config.yaml
image_size: 16
levels_per_channel: 8
fused_qkv: false
bias: "none"
drop_path: 0.1
kv_group_size: 2
tie_word_embeddings: false
lr_schedule: "cosine"
Rows from block 3, named by matrix and row number. Each number is 500 + 25 x the weight over the matrix's rms, rounded and kept within 0 to 999. All counts start at 0. Numbers have three digits each.
# q: attention query (model.blocks.3.attn.q.weight, 192x192), inputs 96-191
q.18:528501529480466473520489501497464522506524448469507476497475527478470505452473493488516507528483481454481467517450513495471477500503513464492463513498505489490504464484531498464481515481485497518476498527505524481515511527481487463481494488512514544485492464529481499507435463521499487480
q.19:496484447454476514505486525532508513495507534510497496511494466484518474480521567527536546496508502493530460534500490483520526503472535515501528517498453481517511492493514497480494531518494533534494491517500507502499485496487485466511481465484500460467510496521505528511505509477489515546
q.20:494493508508510501502521500507515535491464504484492502530514522528516508492474483494496508439520526532474513505487456484516523515472486499517493482512491502501483505504521465490469471494509454505540461536515500528499499537470472534552504500508521474520537530522484524522515521505496502474
q.21:495488543477515543473473531477521505481478508567473511495525489506517538501510480483485470511540489499504576493509503470482541493505528524495484475483499514502522506496506537508502497487514522493501466490531498481529500460483460547503499505512489472573473512509492513467511492528528508473
q.22:517460508515475500519475517515500514503549469483504522529539507495498488486507468516515507518494513509472498502508526512545513506508527502512487488497455513486508532528538515454460484535498489485483528501496481489527507519525489504485450457485474521488477512500501479527485487491506503520
q.23:460503503502515454482487531510508508500490516438541493492494448511538483513477489478520533526492509516476468523499480456532494499474541497536491534507452507493506535548499452525504494520517499496502515520527519515486498530484509527489522497486501487509466518537513502493535512535498504500
q.24:491480488514507511521500535498481513516461528518514499494507503512514528471490478492508470525517476482512489495490504495507513497461505489499514505521459475493534492484479530505517534479530470517505469516511469498488500521521485484498514499455497509512496499511515511463479473522490515504
q.25:491516505490538487459503512529489464521558514534515501491553550478488513462494472493465523534481456472477485451470540478528494467444508474499540510518482508498482514542509506492459519512530496512550491483528526464532521508527525509519482474511458494485474545508477503514478481468482470526
q.26:500514494466517504514502464482459455451503481447431500504442525485487542508506506505482445494512470493474510468516496570492479440515499478520492535495521489526524502477514524507477463497539501485479492486483422487513505425493458496519493522466475485492536450473491495468486463527462498499
q.27:459516496529464482523472489501478478514508457480498484527497508510506547500502521468507507483477503513478526502506489465497470511520482470487523518470525500521467472474440472515501506472533523509533514475509441475523485515480500486485546507514514511505519499485530501510544509511501523491
q.28:460484497471504492474513471524487499515545501482500485515475483521436482465498517495507495479535471454505519520493496500439469458536447539504471484486579478551480469443520544528491536531531496510477459497508450497521489457441462463462470537544533462536480438506438534470489487520505487506
q.29:512502552535575488518500510490491439474543476524494524533490420523555490470535502477473547541559502509517461482540500450545462486451490487499532469488464550472477465524436492501546556505502511462500508501509520529566505475512507484511487546501523465488521515463473474485478542465449504483
q.30:490485487540559542474497525533516469484568523470520499484538505505550452487503470493486531546495485530567442489483512386518532556471439517474520503487523502508464525474507495511480529496500523487514470500466492471464503516442481513494471518516521446505469491507437544508469522450449522486
q.31:505508480525532504494471494469484513532458474515464475484572537504544552506492490478483520565500511539497481491478485460551544527513496481454509532531473501473515482492523477454476467502513504501503512495461476466492490519515468507510543487400494519508481507515556484561423433539552507498
q.32:499487482523517507507500527471483502514509521480461495515525537525501513489481485466493484498523483485500522495472483493472503476471516523500517497501490493481489476527516530512527506498498514518497512509486485523490464487498499502507542483530520486511514511478495523489489498514496523476
q.33:520509500480480500501517491522516494500507489474522519503507515470478485500511476490495509505485512516531478486491468527520494465513543512451497524512490514497500517491516500479529497500516505479506518491530510470524502492501506491483499490491487532499496530499523483501508481480481504521
q.34:508500481504473499494504498493506509496500526481525510513526484506513465476485515472534492510518493495515513518520505503469510503478499515511502523508479476487473478524478495495500511526468462509434502515495525503465501511516494475476498493495511474491527515514532496500502494484512496515
q.35:515490506451512486516510478505504509505503469501524513471478513498475480507460531528493519470467487504483477493499517463485509482509514484532514499489508514489503565502505470470506475492487509490512508498501488466523500505488515500504491496485518510493498519511492481472485492520466486544
q.36:516512488535486460483517486538507486502496521484497480519514487511501509490497535485506509491540476501509485513504486496526507491500481538505500509491513468527496467477478513495505514511500506487453470524509477508509485508492505521493501521494485502489488501502508519497493519514483506500
q.37:504483493529497507506512518511500514526484501516531525482505520512521530513477498539513512476518510513496485506504486474502510498478487496485504502519479486528484456518501518496523497522507446523503492459507492515503486495486475489502505495472528509466532535445475531451490478487479480505
q.38:518503512463456503499506508508474473506482494520499494495501507490508524516479479516503491546512508484514488541486524517498493510460462519537493493520497506516508498470522520482512502515497471521499515507489472477499496541505520465476464490489464506535525513499513477538459473536507492513
q.39:472494521491509470564510472497493520517496512536540505517492500498487527497494505520481487486527536519493502511489484488492512493513508463450508475509541508511510446507485519527486510478515473511514492479498506476478507497519499484467496468490472526475505486504528516486516491501516495484
q.40:495494482489475483504459497470497458534492536561479487480491476544485508504489488488514485530506483490532514512528543493470526459477504508509508488486419484522481481494517544457517495520493495545459505528500507492493491492546474497485497488522500487522516504495454482522482471495497527498
q.41:497502520496502466506500522474487497489480458503495537482415435504534469506520503533502520446542539493510539485520515504544483466479505504499512493508529473512520536511469484502522514521491465493547517481461482532521496479525491488515526480537526530465456494483523502492541502445466519542
q.42:467495524493538512471506523521497500477544498461483498495496574518442502514507477523500504507538459475470530498508464560477526438469517488506509515516524479495465493506491497510468529502511491505503522500489518502501509473461489494532451527502488512521493495482550496437507501497459486494
q.43:508511487473490526510515452509484477481471504503520485510518521510456501527498543507527501473479526506500516489481495517527507517546515534496512485460480493467517489490505518493518543480470546498502496498509484487471511514470529495472476494491500457549472534530453491508528515515483506511
q.44:437500534496488477492494487485479500449488472507502516492557503569551493527471502491504512548476486491493498514476508460450519481472525524497474478457442528505515454496501516523505475460511512517478506516524501464491505510496512517479454472542469470527571470523481586475509460507516514470
q.45:550527511546485518509511519506508482511522467500467508492478500504507449492515510473478498480507458530529495489545478524460500478470484474563538546513537496493456503515466468518471504538470506475489537503506477493504518472470503534515521539493501506511528494490523484502495495491488471486
q.46:508511485498489497496486490504499567537511492544504482524490530503509481554489523500493460502506506540472557502525447556503504494476484506476515481539544474515505449547530498503441505465529507496524481513515494492467483481532511527485463472497496532560481517467585502503559514524567494456
q.47:479507523483502477527490499476509542526530536503516497566518483497486520492487498541499503464485514500481476503501508512492501474540548522436497464482541472525514504531533523518495504480512466495545500511485497529496486495462490509526479493507545487480468498510489547430557480496491523482
q.48:498488527530485478497495512532505542520523462512468495516495509495479496506516504512478488527542488509493483510503465491496495517498488525513496488513496499520493485522490486503466516494482490481501513491517497466515497497497494488497500489482517505495457511492472519502490500522505487474
q.49:498489498508489523470499495475493470450508478530513523498499501498514497516495497468498519537485512496511505504521513554476486487514470514477475522476478551492486468520478503517516507491481520476482504502520500486503484496506499486491487480529479519519495527518519497508498520515500485522
q.50:491489474481456478476497492505493507513492507526526482504523499518525522459509487477523497525473491504506486514450546499474505533489524476494500518507479476527490496479506499487512480483506506490493530521514512508514493483515510483521506518508511476463526493490492507506495481503495497499
q.51:505501459528502479513515496492464516502509527495513488519486485507548502487500496508513542507509503506518459518500472495495486488491486502517516506491477493490506460485489512526507512528492506534481498524496526508472464501490498472498471508509475502512517496520487497487492504495505511478
q.52:512490497507522499530505494520509499506520478504499503482476504500501511505529507481496490525464498500513476510529497517522492479488514471489493500497519510494542520515495505496477475540483487516512478499498505504508516504482512522498521490515500490515451509506512510537501513470499457508
q.53:507480511454492479536508504504522519533500504491501496503509499497475514545495469519508494489517477529488543515510488515503506464488514512501510478497453538523524532517488512498513499522542500524542508496534497496532485477515500467490491487505474520511526503475539503538504495505508513495
q.54:514489524521517500490506472500505487456523481481513478485517523488485507459485476492494514514445500531480514457482528452479499500500488507471504510514492522483504491505491502488475486483488513505514507491496526513537514484501505536500508482506474541517465506470503463512510483483476492507
q.55:522473504515509503516489500503500500503517515549485511495526505512484503537507472524502494546511495509503522511504477540499519426461473520498490511530479499518490497526511503522493460479516461524508497488533479496516496497476487467498465471519501502502511470505518532488511475493543486442
q.56:469486504523553483491496522493504505492495493485525493505478516495535514498494463492493501547526440509478499508494490523508498475473501487513491507525518513501519507521484501500501480481524498521491493507554498461458507501486508501511493492538488466535512471540515529462506484519493506488
q.57:515524484469569516461490490488487496529490518532568502484535537497492479504488509511495496515502457472475494464464502495501471552458491517515509497534505503517488483524507510477464481484509505527503494509549539440495506514516509509481497458517473480513495490494473486475516473479507493502
q.58:508511492505551471516503469511464517539454487518525506508410459479485558524524496520474467452505483555444525470493501511480484487499523508544526501470556491479548446498495514457435506507483545483527495488568477451474523464549519529496468498480475498466528506489500496469513472488500506486
q.59:460487470519477482504491482484454507485470503500509477522471523510483533496501508479486503526534499474486512471523510502508514496486502492489506525526469484533478503467468485539538490518463536514551569465540503470475495508512520499492552489500482512475491547504544450493548494489495511502
q.60:481508468447493512488504483497485515514532503521462490513465496539483506463499533490518491452510421440542514510462527470458520432529465505512493484468544450519524449481523547556493500504575510523492454501525479483487499464490471466472493531553521465534532437506468527438476496514507487496
q.61:508478520525496499544486515458437495555503486537481497526495428503562528500509420461516521550514521478503501514536502496508511506474498472485473455479499514504531443480454488509523536465542529478471495507492502521511499514517498516460495472499522474493539474463475484464472516505483507504
q.62:506502514543544493468523535511532500478568501470521517489537497496504453512523477491497516500491485514558494485518488497499478503450493528510478515507520545481474509506509470511503508520463498502507498518514527533535491518478498515521496485517522485513500499509461508509496514447494494493
q.63:499475508518511530497481500453470505545483502504471466496513495552561552515480443508502483546518512473556483505534485499487547421427512496472507462510452443521518459509486494482534508486513499526478523521467487496477494522448488474476502468518520482484490480519541556498500524493519526472
q.64:525514502528538487512530500526535487512479480481485534510486536479498499521540515523477527520461495483484495466542483513519494496486512495491526533514513544476480512515474467504494521548472506500530511467508508474491514516501542516532489487465475502478465522467539473509490513461479472521
q.65:498465461467471519542444460471457511479531533513451455527494444565526522477456506487595463521568502470501465554446595469484525548519539534490481462489431433548526478472501590529522504487549485561459502555461501515528474472517458457467473496555542478510523440547452521463469506528538546464
q.66:469473472448503485522471464474464496566543553558473498544472488522494531443458472524516447498539484474459522556454568540460495473519498493509476474491515477572533502459506587538509561469543481572448449537517469534524476433523474451466509496532516475493526416510486505448496519517555527480
q.67:515513513518548519479516508513542510514531478464501531498492537464473514535502500513477540503482520505460485450498452507508503489513495490503498524532562555456482496535485466481484472517487483458516518480526525501488523516469531543530526521470473504507461517486516503543510521481478497519
q.68:510513521502524480513497503518493504519470484522468487491505482485541519504506528473499470497515508489490500529477479534528489509485519510475497494539517504506502470513496494493515515504544518503540494508491507502471512491522495518505491487484492493506476533504579528506502484486536494519
q.69:509499471527453487491463504459523561530502531464489465496483509516506509515475505488507498489529520465529475503477461489535498513530482505469469494516471506504517496483474465485510465515505551511534528516449475502489475502513527507484509536495516504532495443523521520553518481547535510464
q.70:509488501531475480498496482510470466460493540482490475497492526525515504505506499519516478506410514440483512489494492510438510511490478470491480508479492498481498469460508463479537501489468515501479502552462504514482486453531507522478545527477512503544505533535534458518499507505524519449
q.71:484489470495553472498479493522480518498453485487490522535499524471526474470505511459541512436499503497477522522461485495535537498487506482504504500523504510457550487505516479488530503497465513511482548509531483490517485513571485501512524468545532436523522481518512524499495503526518518568
q.72:472529506510514483520497491512473477489525490519493487504517509512496516520504506471491500518543462480467524475497502487488491490475468526455537504533490498505481513510514481515497524448504520493528527491482488536498484493502476489496537515495479488517510542521476493529563493480500487504
q.73:489524509541517488526486488512483480505500461531480507515471500511506542492483486508509496516435519475533479477509483529515529499481529461496498485472532527509552507471500488480535489470529458489499482529500484475501488504479500496498530504471517500476519504486499427504488508470458507530
q.74:489492489495470508514499527500480504478464513540439508485515475530507472509505500513529481530498467510522516503518490514515476548528486568491533541538468482514499505500498517496466497489509497483476485530489514491446476550481496499493474482487501514514483505503507519489466499479495526499
q.75:461510525532479538494500496496512516563529494470512506552518506532446458476492528511545508500525534475465505522499523519497517557538475495499534507535458487514515520500534524510488514512532511522457502508487469510542505527522485496483487460490529487470540504477504478497483503500514496524
q.76:516528480486491521477484512490504538492507468512505508491478455507545494529500506462497500508568500520512537520534486483535485485505516496470550492494508519473493474490448455481538492494506503516473479485503521532466514509506495490520487496540546492466510483529522555497528484500501498514
q.77:520505523516523486519525479499491466510528476467536535506472500480505486526493459489484539484483483504461542464514526533518480467502530487474507481491495536458464473474444486494526453511477495487485496499561525487483490477503513513526496521456486497536508511465518492505536511471478521461
q.78:487510497487556522506513520479488480497447493495516496523478496498530505549510501482483522530528540542529518458531491508541520479491521442488515475526498528471478525555535469475513507500480470491494493471501486492439493524513485498522505506526465504473486537558456469525462470500494492506
q.79:496475561520507504526481510499510486499534492484561500479528530485476484449499506534482536521523521454485440499501520485502535494504480445508478492485516499498500501510490507501535528524459470508487493518484491457557509535458484501519527498487525467495528486499453476478458514494476473545
q.80:523508503517479478463505493462503478487464499520504485488510496468517512525498512490497494497457522523519495478511474465536472536504467519503504515487503533475453485519514479499462496469490522464542502497486485469438506521517511495491511492459474533511515515526518492507498481489498507514
q.81:504480478456508516510502494473485528510448476539489510511493487512499503487500510501518513508542481491519498511523502488493504505511476499513497517497508489497520506488486485492499501505515513504498518499514502506487493507484499480491514509503505502512506502490496509508478476512506510468
q.82:472481468489504515540496477512522547510530499489519474510542505481505506504475499487510492518504502493474479507485476521500522497454502500490513507464511506496475539521526511477507482505523492516477476513498513523500476520507497487477503475520526515509490516512485512535510474510482532529
q.83:474537516535509485483543506516512493475486479443535511476503537439472498508514514505485543493471511541453517473507451469557526510506517531529531501491519479464497521563492502456465502524452503481531548478513551453558537523457526540552488542492501495475487526540518511487547498455456472530
q.84:497509493507456482553499520522465529485540534496484505461549527494527529497504547516502495454491501432500498534451489523468482526466518464496493482513461499539520482506546517508474521531528467521460467504496511528472510461508497456482469471543524454480505488485558531458470479501481497485
q.85:515476473500476490519493514493498473499472487506441497493531494505557446496467459510459513535461452459469491525496523442490507497474545487483519544506489513497519484477493497516510490502494506524485479533498503511494496501508484501469503497479507501482509468466480532450480495483522507505
q.86:524478455500459481518489517549500558571482551534447477515536440510530542515511527494520463502527462498534492568510504536508508498430468558544489492537436444496536512498556497487469584511524483511479506505493516566470441468500464464520483464560554497501508503505552498480470549563491506511
q.87:495514477509496519520523503511493494472519484518459482546519489555518499507482518494520508463433559500561531472522549477502503497530503504479519535453496483463506476505504493561528513476517523473493520510448500551492516476523490498504493511534522490532470526527518460556512524472483521548
q.88:436465459507418451548458434482409524539426571519475448562483490562512568422439471510548476510585455440527480577443548468483536532522480542524407445466501439557580474466519583540549529434570450546462462553470485522458444457494445419403516527553587462479523481506431535427504503558519545400
q.89:513480442467463526472467495538504506534476500560501480478504490502512524519470516480479512468439496556543554513482508513484476470529504506460525463486496472502493537527530493473425518479450504491468492501527457564501494458606483483498501481513517497490539478478491479503481491500509502543
q.90:460477481468442501536498485472474550541517536479488494497476514517514528497492488519530479491521504483504461545479514486482479468527533526465514485524555461541492540514501516493490498482515511527453509538500466505462477506480478482468468503549546535500518446479504530457491512506478525491
q.91:516487480517509501436492520478472473526481520481524505506480463491505511513490470524518510532491529523482559471471484464525484440539505512490514510486564532503464486540500512483463507471472509508514466496484503548483495532501482509483521475528476527504502477512518496451506490484506500494
q.92:500516491516479529494500494553487488467540558504487467533500485548470467545507521499491514505457449537555497486446536474480506465489481542477523492454496491533461543481486510513550510470519490517497470504509506508484498521526483446489482498534454500533517480456476486516536478470501507512
q.93:478538500499496526529510495493517519485525508472544473479536572448475554525522518568452508477488535509482495472486479488490497499522481482449488472465518527503500485506481498481450480500508504491487503474533488468472491498510514517517512498511488492519464495502489485527450515499509524497
q.94:501492527460480514529516489516489483458470501476547520508531511508513473513510486518507520509511510475503484503490491483467489508466510504464481499470514483503479499496489473486524505504515521528540493511503533494521521473523493533504474526577494540495488536540510510527521481507517495473
q.95:488493510508510484514525508492533490555512503515563505468548518453513503481565478496534542511528523482520515473517497442530484488514503487496494513492503502514487495523482499517494494494474493497523522494479508535495497509490480531504475489532496439488499503540528516507536483502488480480
q.96:578519489570540519468522560514565505483488467485479537450520522504488449547561556492469544438435549574552581465580464518504429561489522511498557558532538547429379507493477456500471495502448570440613554454415527484461521543488541559566529524485453550506486596440518465529518554419529471572
q.97:474486509436514471501460465514434489503499487511491500563480492507502547472496481526540452570561474457495465516441531491487525463499463472500473474501526479535570476468490556478520506499527481540487445530526519485532489481495473477450482520513540504497502437528501482453464503533493489447
q.98:483464486451518494491476498498472491536511515556454482517461466543506518474488478498529477555558472505494502524482544491490539449490477499509459494512543475551513490475485522543470531497506503544477507518519492529504499467480490455462488483521543489483516460501478518470493487542508519485
q.99:518550531535536514459560546488544489472517457440512523451480523496468501507535488494457512448514552545490505431532474473502469513535528507518522517485498541446449496514489454497465460536501508443533493463498514504473547538497528548511522514486476540542521520506514487566458512477469473493
q.100:478492494492536482502485475529462433489456489510490480509512487485545525489518571461533511502455506447577456509476521505473467511490488506519508472514479491505494496455485503487565489499531496523512483515515523488497514500505489472483465494533486482446518479541536475463475510452500501563
q.101:474486510529508468499480500515514518525509534470496530535476541523484500473509529505511529516538530483489476475486489498509527490495491469541487496513465550509540531494518506504499517518540504552528512484517515492560479512494495510506461523505540485507485480504520480495496499497493485507
q.102:526492495528509512500500511494501490504495520498497491487483506531497508528500488503509464510475524537518479517519467465489498518486505481535512527467488525509505450510517511489529487493510489470456493476493537503515514460476501511465527494507511499523500559514498488497523474511504511444
q.103:469515495547529489535521496509488528525461499493481505492509493508504487527476492490506477523450526541528524491494440523505510520530520480518482500461513486490495472528512492531495517500455514481477497482477487495471489483538499540506549518534513483508472552514483445490517514508536484512
q.104:493511519516540522476505519496502536524476507529502497515464486507505525563523515473495508526526517496515522510514516486491490511535487502436516503535503490490453468516522492529492513478484509493500529505480456521512507491505497557503510480526475502504538526483517493510534491486491484509
q.105:483498493517473490521494521469472474519426465533479511504520493489509499514526545565505463485450517426537497515476487483518482497491527452522502551534488558483528513467523457482513454491511495517490543504491494499469508533439482489503524492468509530511501510456495472488497452442501487478
q.106:519509505488507511470508500516497486468526496497454519483506510514498485509534476504521509504495446453536535467483502496497478499492507498494503513512442504490522490471475479511495479481531526477496496502481512504470506515473473504537494518511491504551503487493486524545490512480492485519
q.107:479521511536542502520511475522492483535479507534478494526491450519501530516491476494570459523499549530477476554460482527498501480565461449498475490479453493522532436511537522533484506528535484477478462527483487520500494502481483502478476483521489445495562510523523441558456501535489536475
q.108:518496499517529487503496507507474544519505479488457485463535473540506522532499518507519538464551507518522463528516510509482498518511489494505513511499453467515476501487484504469513485508487508515465530511451525541481486530464505476489499476524517476469536506509566541478506532502511481565
q.109:510481503508569501541514505515485506500516523498535527501437464502491520511471457514534459529465496542460545478467486523518474494550500494507498483517502513507464484486511492527457506501503505467493466508505545503488481511530511521474475529501517489502459529509508446525510536495516497443
q.110:484519486508533517511537527504494486495445490519498530495504498504515477543552553470503499452442530505515500482524500531470475516449493495479475525548465537489527533535473444507504515518481526454478503483497511494451503527457495502520510519504471490513469550495504488511470542476524487506
q.111:477492512499521476550498496477484461497491538477492509517460480469508490481505510524509505537499493443509473498518512482500486457539509458471497487481535492533519516529508521541515539526510484524471484498489510510522498494466474477508514510515540509463491481497450498489473468459523507444
q.112:517494492531485494487512519502506492512485506496506521493525511529527483496518511508489500475477538542491513488514499548521467511495501508508524525525492489496446494514478498524480501482489506460506495488481497497486524492514506504519494505490488533508480540486485474492519520489493500516
q.113:519487533459516508458527504488501500529493466510537535505506468493499453519519477472474507488541499549522505480529490476515473499486491505518502533518522531453502552520453445526495492508477513470561528488549488488507512533465519533521522513465496560523453528497504496533497518522476486469
q.114:504496507532537465491485507511530511471503482467529514501492528445481477522504543508459498524485479536461485481532453528526488515481508541500529520547510508481461518515511464467528469509462477500522533478499500491515504496529529540535472493473499524481473508506528464506490502494498475554
q.115:508531502507505481504528507493534524511516461464552508488504536476496465498515504484448542476488499522478534493504459505563503519481509481504524537490513505470486506540518469484478481508466469506499533486475521516506518520484513541510552510473454479521504550516522495497560516506517470488
q.116:488483520531438505551485485511495519521553517521515492575517522492536532499480479471487481543532474487470530516522465483512489431457524488484519465526468501521553455492507530518559480505512464527446492483474443484530517427485468516472450501518523492484513481529504521530538443574517478430
q.117:518493481503488456541481505489498483495533516489505511526524464492527487506491466449519533501497486478528516477492486544487512476532529475506524527557467473488492476460501487514491500505534510505527547515509540503504504516499506522477538511543490474490469466523533456461477521499491488528
q.118:513504494508496495456490514479501502499506517531506509544500447492494509508515492526514470477467486511503486500507497552508484461479491567509516501537486526482561482544506492507489505527494512483520514499560510527479478496532508478509490470520489492507461494480557484482519496519488516464
q.119:505515504546493510459509463523499523467505507476483490541487498508501508509476485522511492484490502520497422462494540486468472527535516481492527524503486511498477498485490507541549522510529498443529484458493471455521486517498480511528513543515510507463438499538525448522514515483467518495
q.120:481438483455465503553429408455370507496463520571465431556456440523536574395435450491587443504526435438516508576452575480457578490524500494461400436436497419557592433478504599582574528457575473571420422506507523505513451445553423446430507503574578443504525424527434558482501509594520541413
q.121:519505459492498534478527491518527506512470493557504490508534473509500497509493534501484494467486509542524498531519510495517495505522464507503495483496514500485490502472529504472489506508511477494470532479522452545491532526494494509512455500533511520459542494491551481485506506511511504528
q.122:491482487498452504560462447497486539505472502492529483519494536492529544469494461507519487531550484480532471554477517489487521464505524487491492474484479460513523483521505511476546505490495430539457499523527507498525470506489462474485532513549519521453529501516478496466501541539508513489
q.123:504504458513491534489502535511522499520467492499522512504533481482511426487536508538469531461473481501444542522527515510520476489495497474485538549530512489492457521541488468483461475512455523476494506480474503510523501537526493515545487510480497542420503535475491509468505514501493498545
q.124:512548520500489500472531508495510476513553481491514492512513511503497467553487505514450482517495471515541551472521481501504504486482484494504526506483494506484468493475520468504496466472539539500515490512439506488470493482523493526511501538504486519480507490478484499556510484506512497487
q.125:503510489516503516550530489468507495504458483527472484535537498533480517508506527530519498485445508515539497466476464530475510506547495491463494472498491520491509510507504492531472482526519489522505511482501479526503501497484493535497552525549476537492449520501547439499499502484486482489
q.126:523483491510505495507506516485492489487512497457526508531528509501517478487493495471519511483489513496456509545522498460469548494513515542538506511513495515471494509478500492495534482479497552539513543527525517513519522535456514508509459488483519505455512470538450492477533520516480486532
q.127:493500511491503489524468482516497416467478466516544513505570479443519515481519510507537509521448453507538452522475470533498482541464494467486507493476501460486505495506488494492506515508478493499508489507566537505492517500531490526520460484510450497520470521522537470502517521465554492549
q.128:494488530488475468525483481501485454468490483479528498488500510495479529476466473520504514528464492498462492502475512510531507536492484461498464480458475453479529464491505519475498505500511467505492473506513501471536514514492502537473504511547536496501528472496482502511482474522505502532
q.129:503489522489459502511505470491465508498506553518489499488524501515498502482466488505512494525457529492488500537502526500455519489498507499500483497472471467482534475497521537510485502466533505503436495507464491511530504488514464501458531500531512500515511476528492508495486489512498519461
q.130:541496488498466509496483519533495485507514538506502505513479516486492491488515505517512514526511499494523499497481547507485508524490464511528510514499458486522488479535520509498497548507497477513450525513503507512503511510533489477469480488502482517531539477496493471547527538494485519493
q.131:496491491495498487485485509513511506462496510496511489488486502488486521515494510500491522508525461508505494491490469509511500506521508491506508500508511494505525510474491481476501510508501530487552495480486502484501496540514519504480481494521508467505484502506504489472484486486539502536
q.132:502485498475434474496499497532500518450510529487478506466465536519495516505514509508486519544512479479485549507524534490474500471472513494497504514499519510537515496480513531528515494496540526505504499504503495455519502480516504489484493496532494485469502514479472478478487472500545517493
q.133:518504484465549520499507479518469471512507480551512509504510476497513483485500504488502493507442439510538517512486486477496475519486476496517481499530577498525512479481523499525489516516487504502488485510520555505519495497497464510503510514523509487572502497495512526533509481508508517511
q.134:502510517485510514502486509489540464531499474478571518475502499486517494503513527478496506493503511490495526498525512471481491451469523511464512491512478508492497541545518495499484451497495514506544517513459496484515509519501492539508541476460481529500500511495498532481538505471484486543
q.135:486509501530545504518510485480508495485533510487487489433488507495459524508484497513506478495534505518487497489480507501487470498481476498486498510509507488517504489501496513514491486511515527503503468485477484483507493524510504498499521490497505506515487530503517493527534524488504500500
q.136:508470474519498471530483517476479540519469528528477492517519508533542531490491512496489501537512532517489479489489509480500525506461502487492494488492468530521484477468522524468486487458508462512447462500502482487466507514531496485505476479512487488480549510510487532529478476505515508508
q.137:527480499475480499444500483480499516531475502460575539496511500467473503470540533527514511455533570517520505506485559537502486488557514505550495470483476511458500510523467520468532511534463500524482508490519500490513511499520526489514508473506505502415531504478469508466566522464452510534
q.138:512503491535562524471532514514512479478542501428479515503500456469507496498487504539498505436512472523548509480526480518548441481458471527494537499489491506475503617449519488454503507491510528456478489510509524530527501494484506523538518551499539489480477494499481491519484527443414491545
q.139:450480517534535449518511509482451469508524526537513499509488477518545490513514440482490520544477509482478462518528500521508524487393525481486479480517464499485470454467457530515516522535482519488512547513478492489495497518498521526489467482470481479484463518489456516493506481486483489493
q.140:457507487511520478546487492515498501477541473491448445518483532524508493507482491493495493502530476489490498501456531485496532501502536518568497487461538457531532430454475536507474498496520488536513445514518492480470489464466470497514473511569509483532475492526492506481514503519474516529
q.141:498509454469429491530482533532492559565459543467584486517527580422472535476491480515531492487620614512482501509459510518513492516535522491486475497527493480477545527523531455475517469498508470536520532508475506474517487525480495472509573504458489511442445528481512464495528484523507502555
q.142:498501471525509491501491522457482475521501459502512527476479432478561541461517443519499478504511471527514491505544491462527479497508509502500504503516470495501475507481479475493501487527505510474520563494507483535516484515536498512481564520467506464465514486516473565508515490497481503516
q.143:542523470477469523461478500512505492503458496539522526464473476495506474559525530470485482507497488525525547476558479518483480561522480511534526534528510505481537509528476462453547511518466474491526540497460502496483501509547487501519535496482485466579540551477517461525504496496480520547
q.144:490505489482504479485513520487516507480483466484530522461507443494501521496496489551466471455548443548514485483477511527528490479488500489534507504521539508524487478491479476480499536523473500495548444481516511499512482496494505487501446489485492515527498493504525497474475495502516511530
q.145:500507522488492486486496497476486499500501484497518493488493500501499547493490448515499504536535488536489502508467525505505509521520485475500498474484490479507504491513493495512502488472502493503519452525512503439522511521483492518478522504519492512489452481509508508470486478523533517486
q.146:504480542478483535479509514498474524471528488460504476479503536538478518485489477496478490504518509454460468465498550525534513528455466484494451494515541505493525500485504521497482507474510551484508515501581468484573503485425516480510516512478539510502457491518500488448473500547488508464
q.147:517524510521512511477519501530552496461493486485509494494474510486485508542522547483483519457493489511527507471525457530510475504496511517504488530506549519484508493487522466462521512556488504463550498463494513512472503505496524495522489499503491466536485543470506472519517513471503497530
q.148:500519532535515489479511490505515482469505477522504515514483494521524480506508512502505499483520530487480527502491475516542504541481489511523483495500465521466507498494473483497504516507473523475518517509526486521509502525485509516529508517475496501518463506524502456508530505539512521512
q.149:538486486473492509481492488524518471473532476505511519476495492477487520470527509506496494520475452498535449515503511504518472476503467501516534504542502494512496499456529481486477497513494512504481489509535493498533503532506493511509519483512494502520474518488503512551491529490479478509
q.150:491515483512527543465510504505467496508474492513473493498516532524480484475474488517518501476501551480488507472477549443498499546528499508523443479498521505486508471484513491487487504459501500494475491514472526488507505528485479512502485518516510481530499502475469474480480531496501510495
q.151:495495490477505478546494502456463494576465515567501472550514436535506538474511487514494456558515476438536516545495518458464474430503507493498505459500494476559490468458507528504554525502495457522444472499561499526504471472534507466463460486566492485512523479467490545435483482510485509480
q.152:503520506480547469513541520529547479502519453500564502449488507447515461514525497532469483517559524578510508491467474477537489504502437487589521552519486506480475533501495485483441469488492520491524526497473506507492489530474501517519552493476495523563441529498526522575519527499471473464
q.153:522507495536518481539524495513518534484482468513552495501572534514471484535496502483484487532424487513460474470480490514448496506487519476573506510511429548486440457510474505479517487473496481510474520479579520490532506516475519512483507457477446554506522550475586449489556528509523474472
q.154:488493486529464518547497503441489501490501483557461465517523480528541549521502498419537496564502521517564495519538477515523534497399511492509509427516381470478532482506502475446564544493539533520485499529505467497531488515483494485498510464460537526485510521520501498500529525497516533513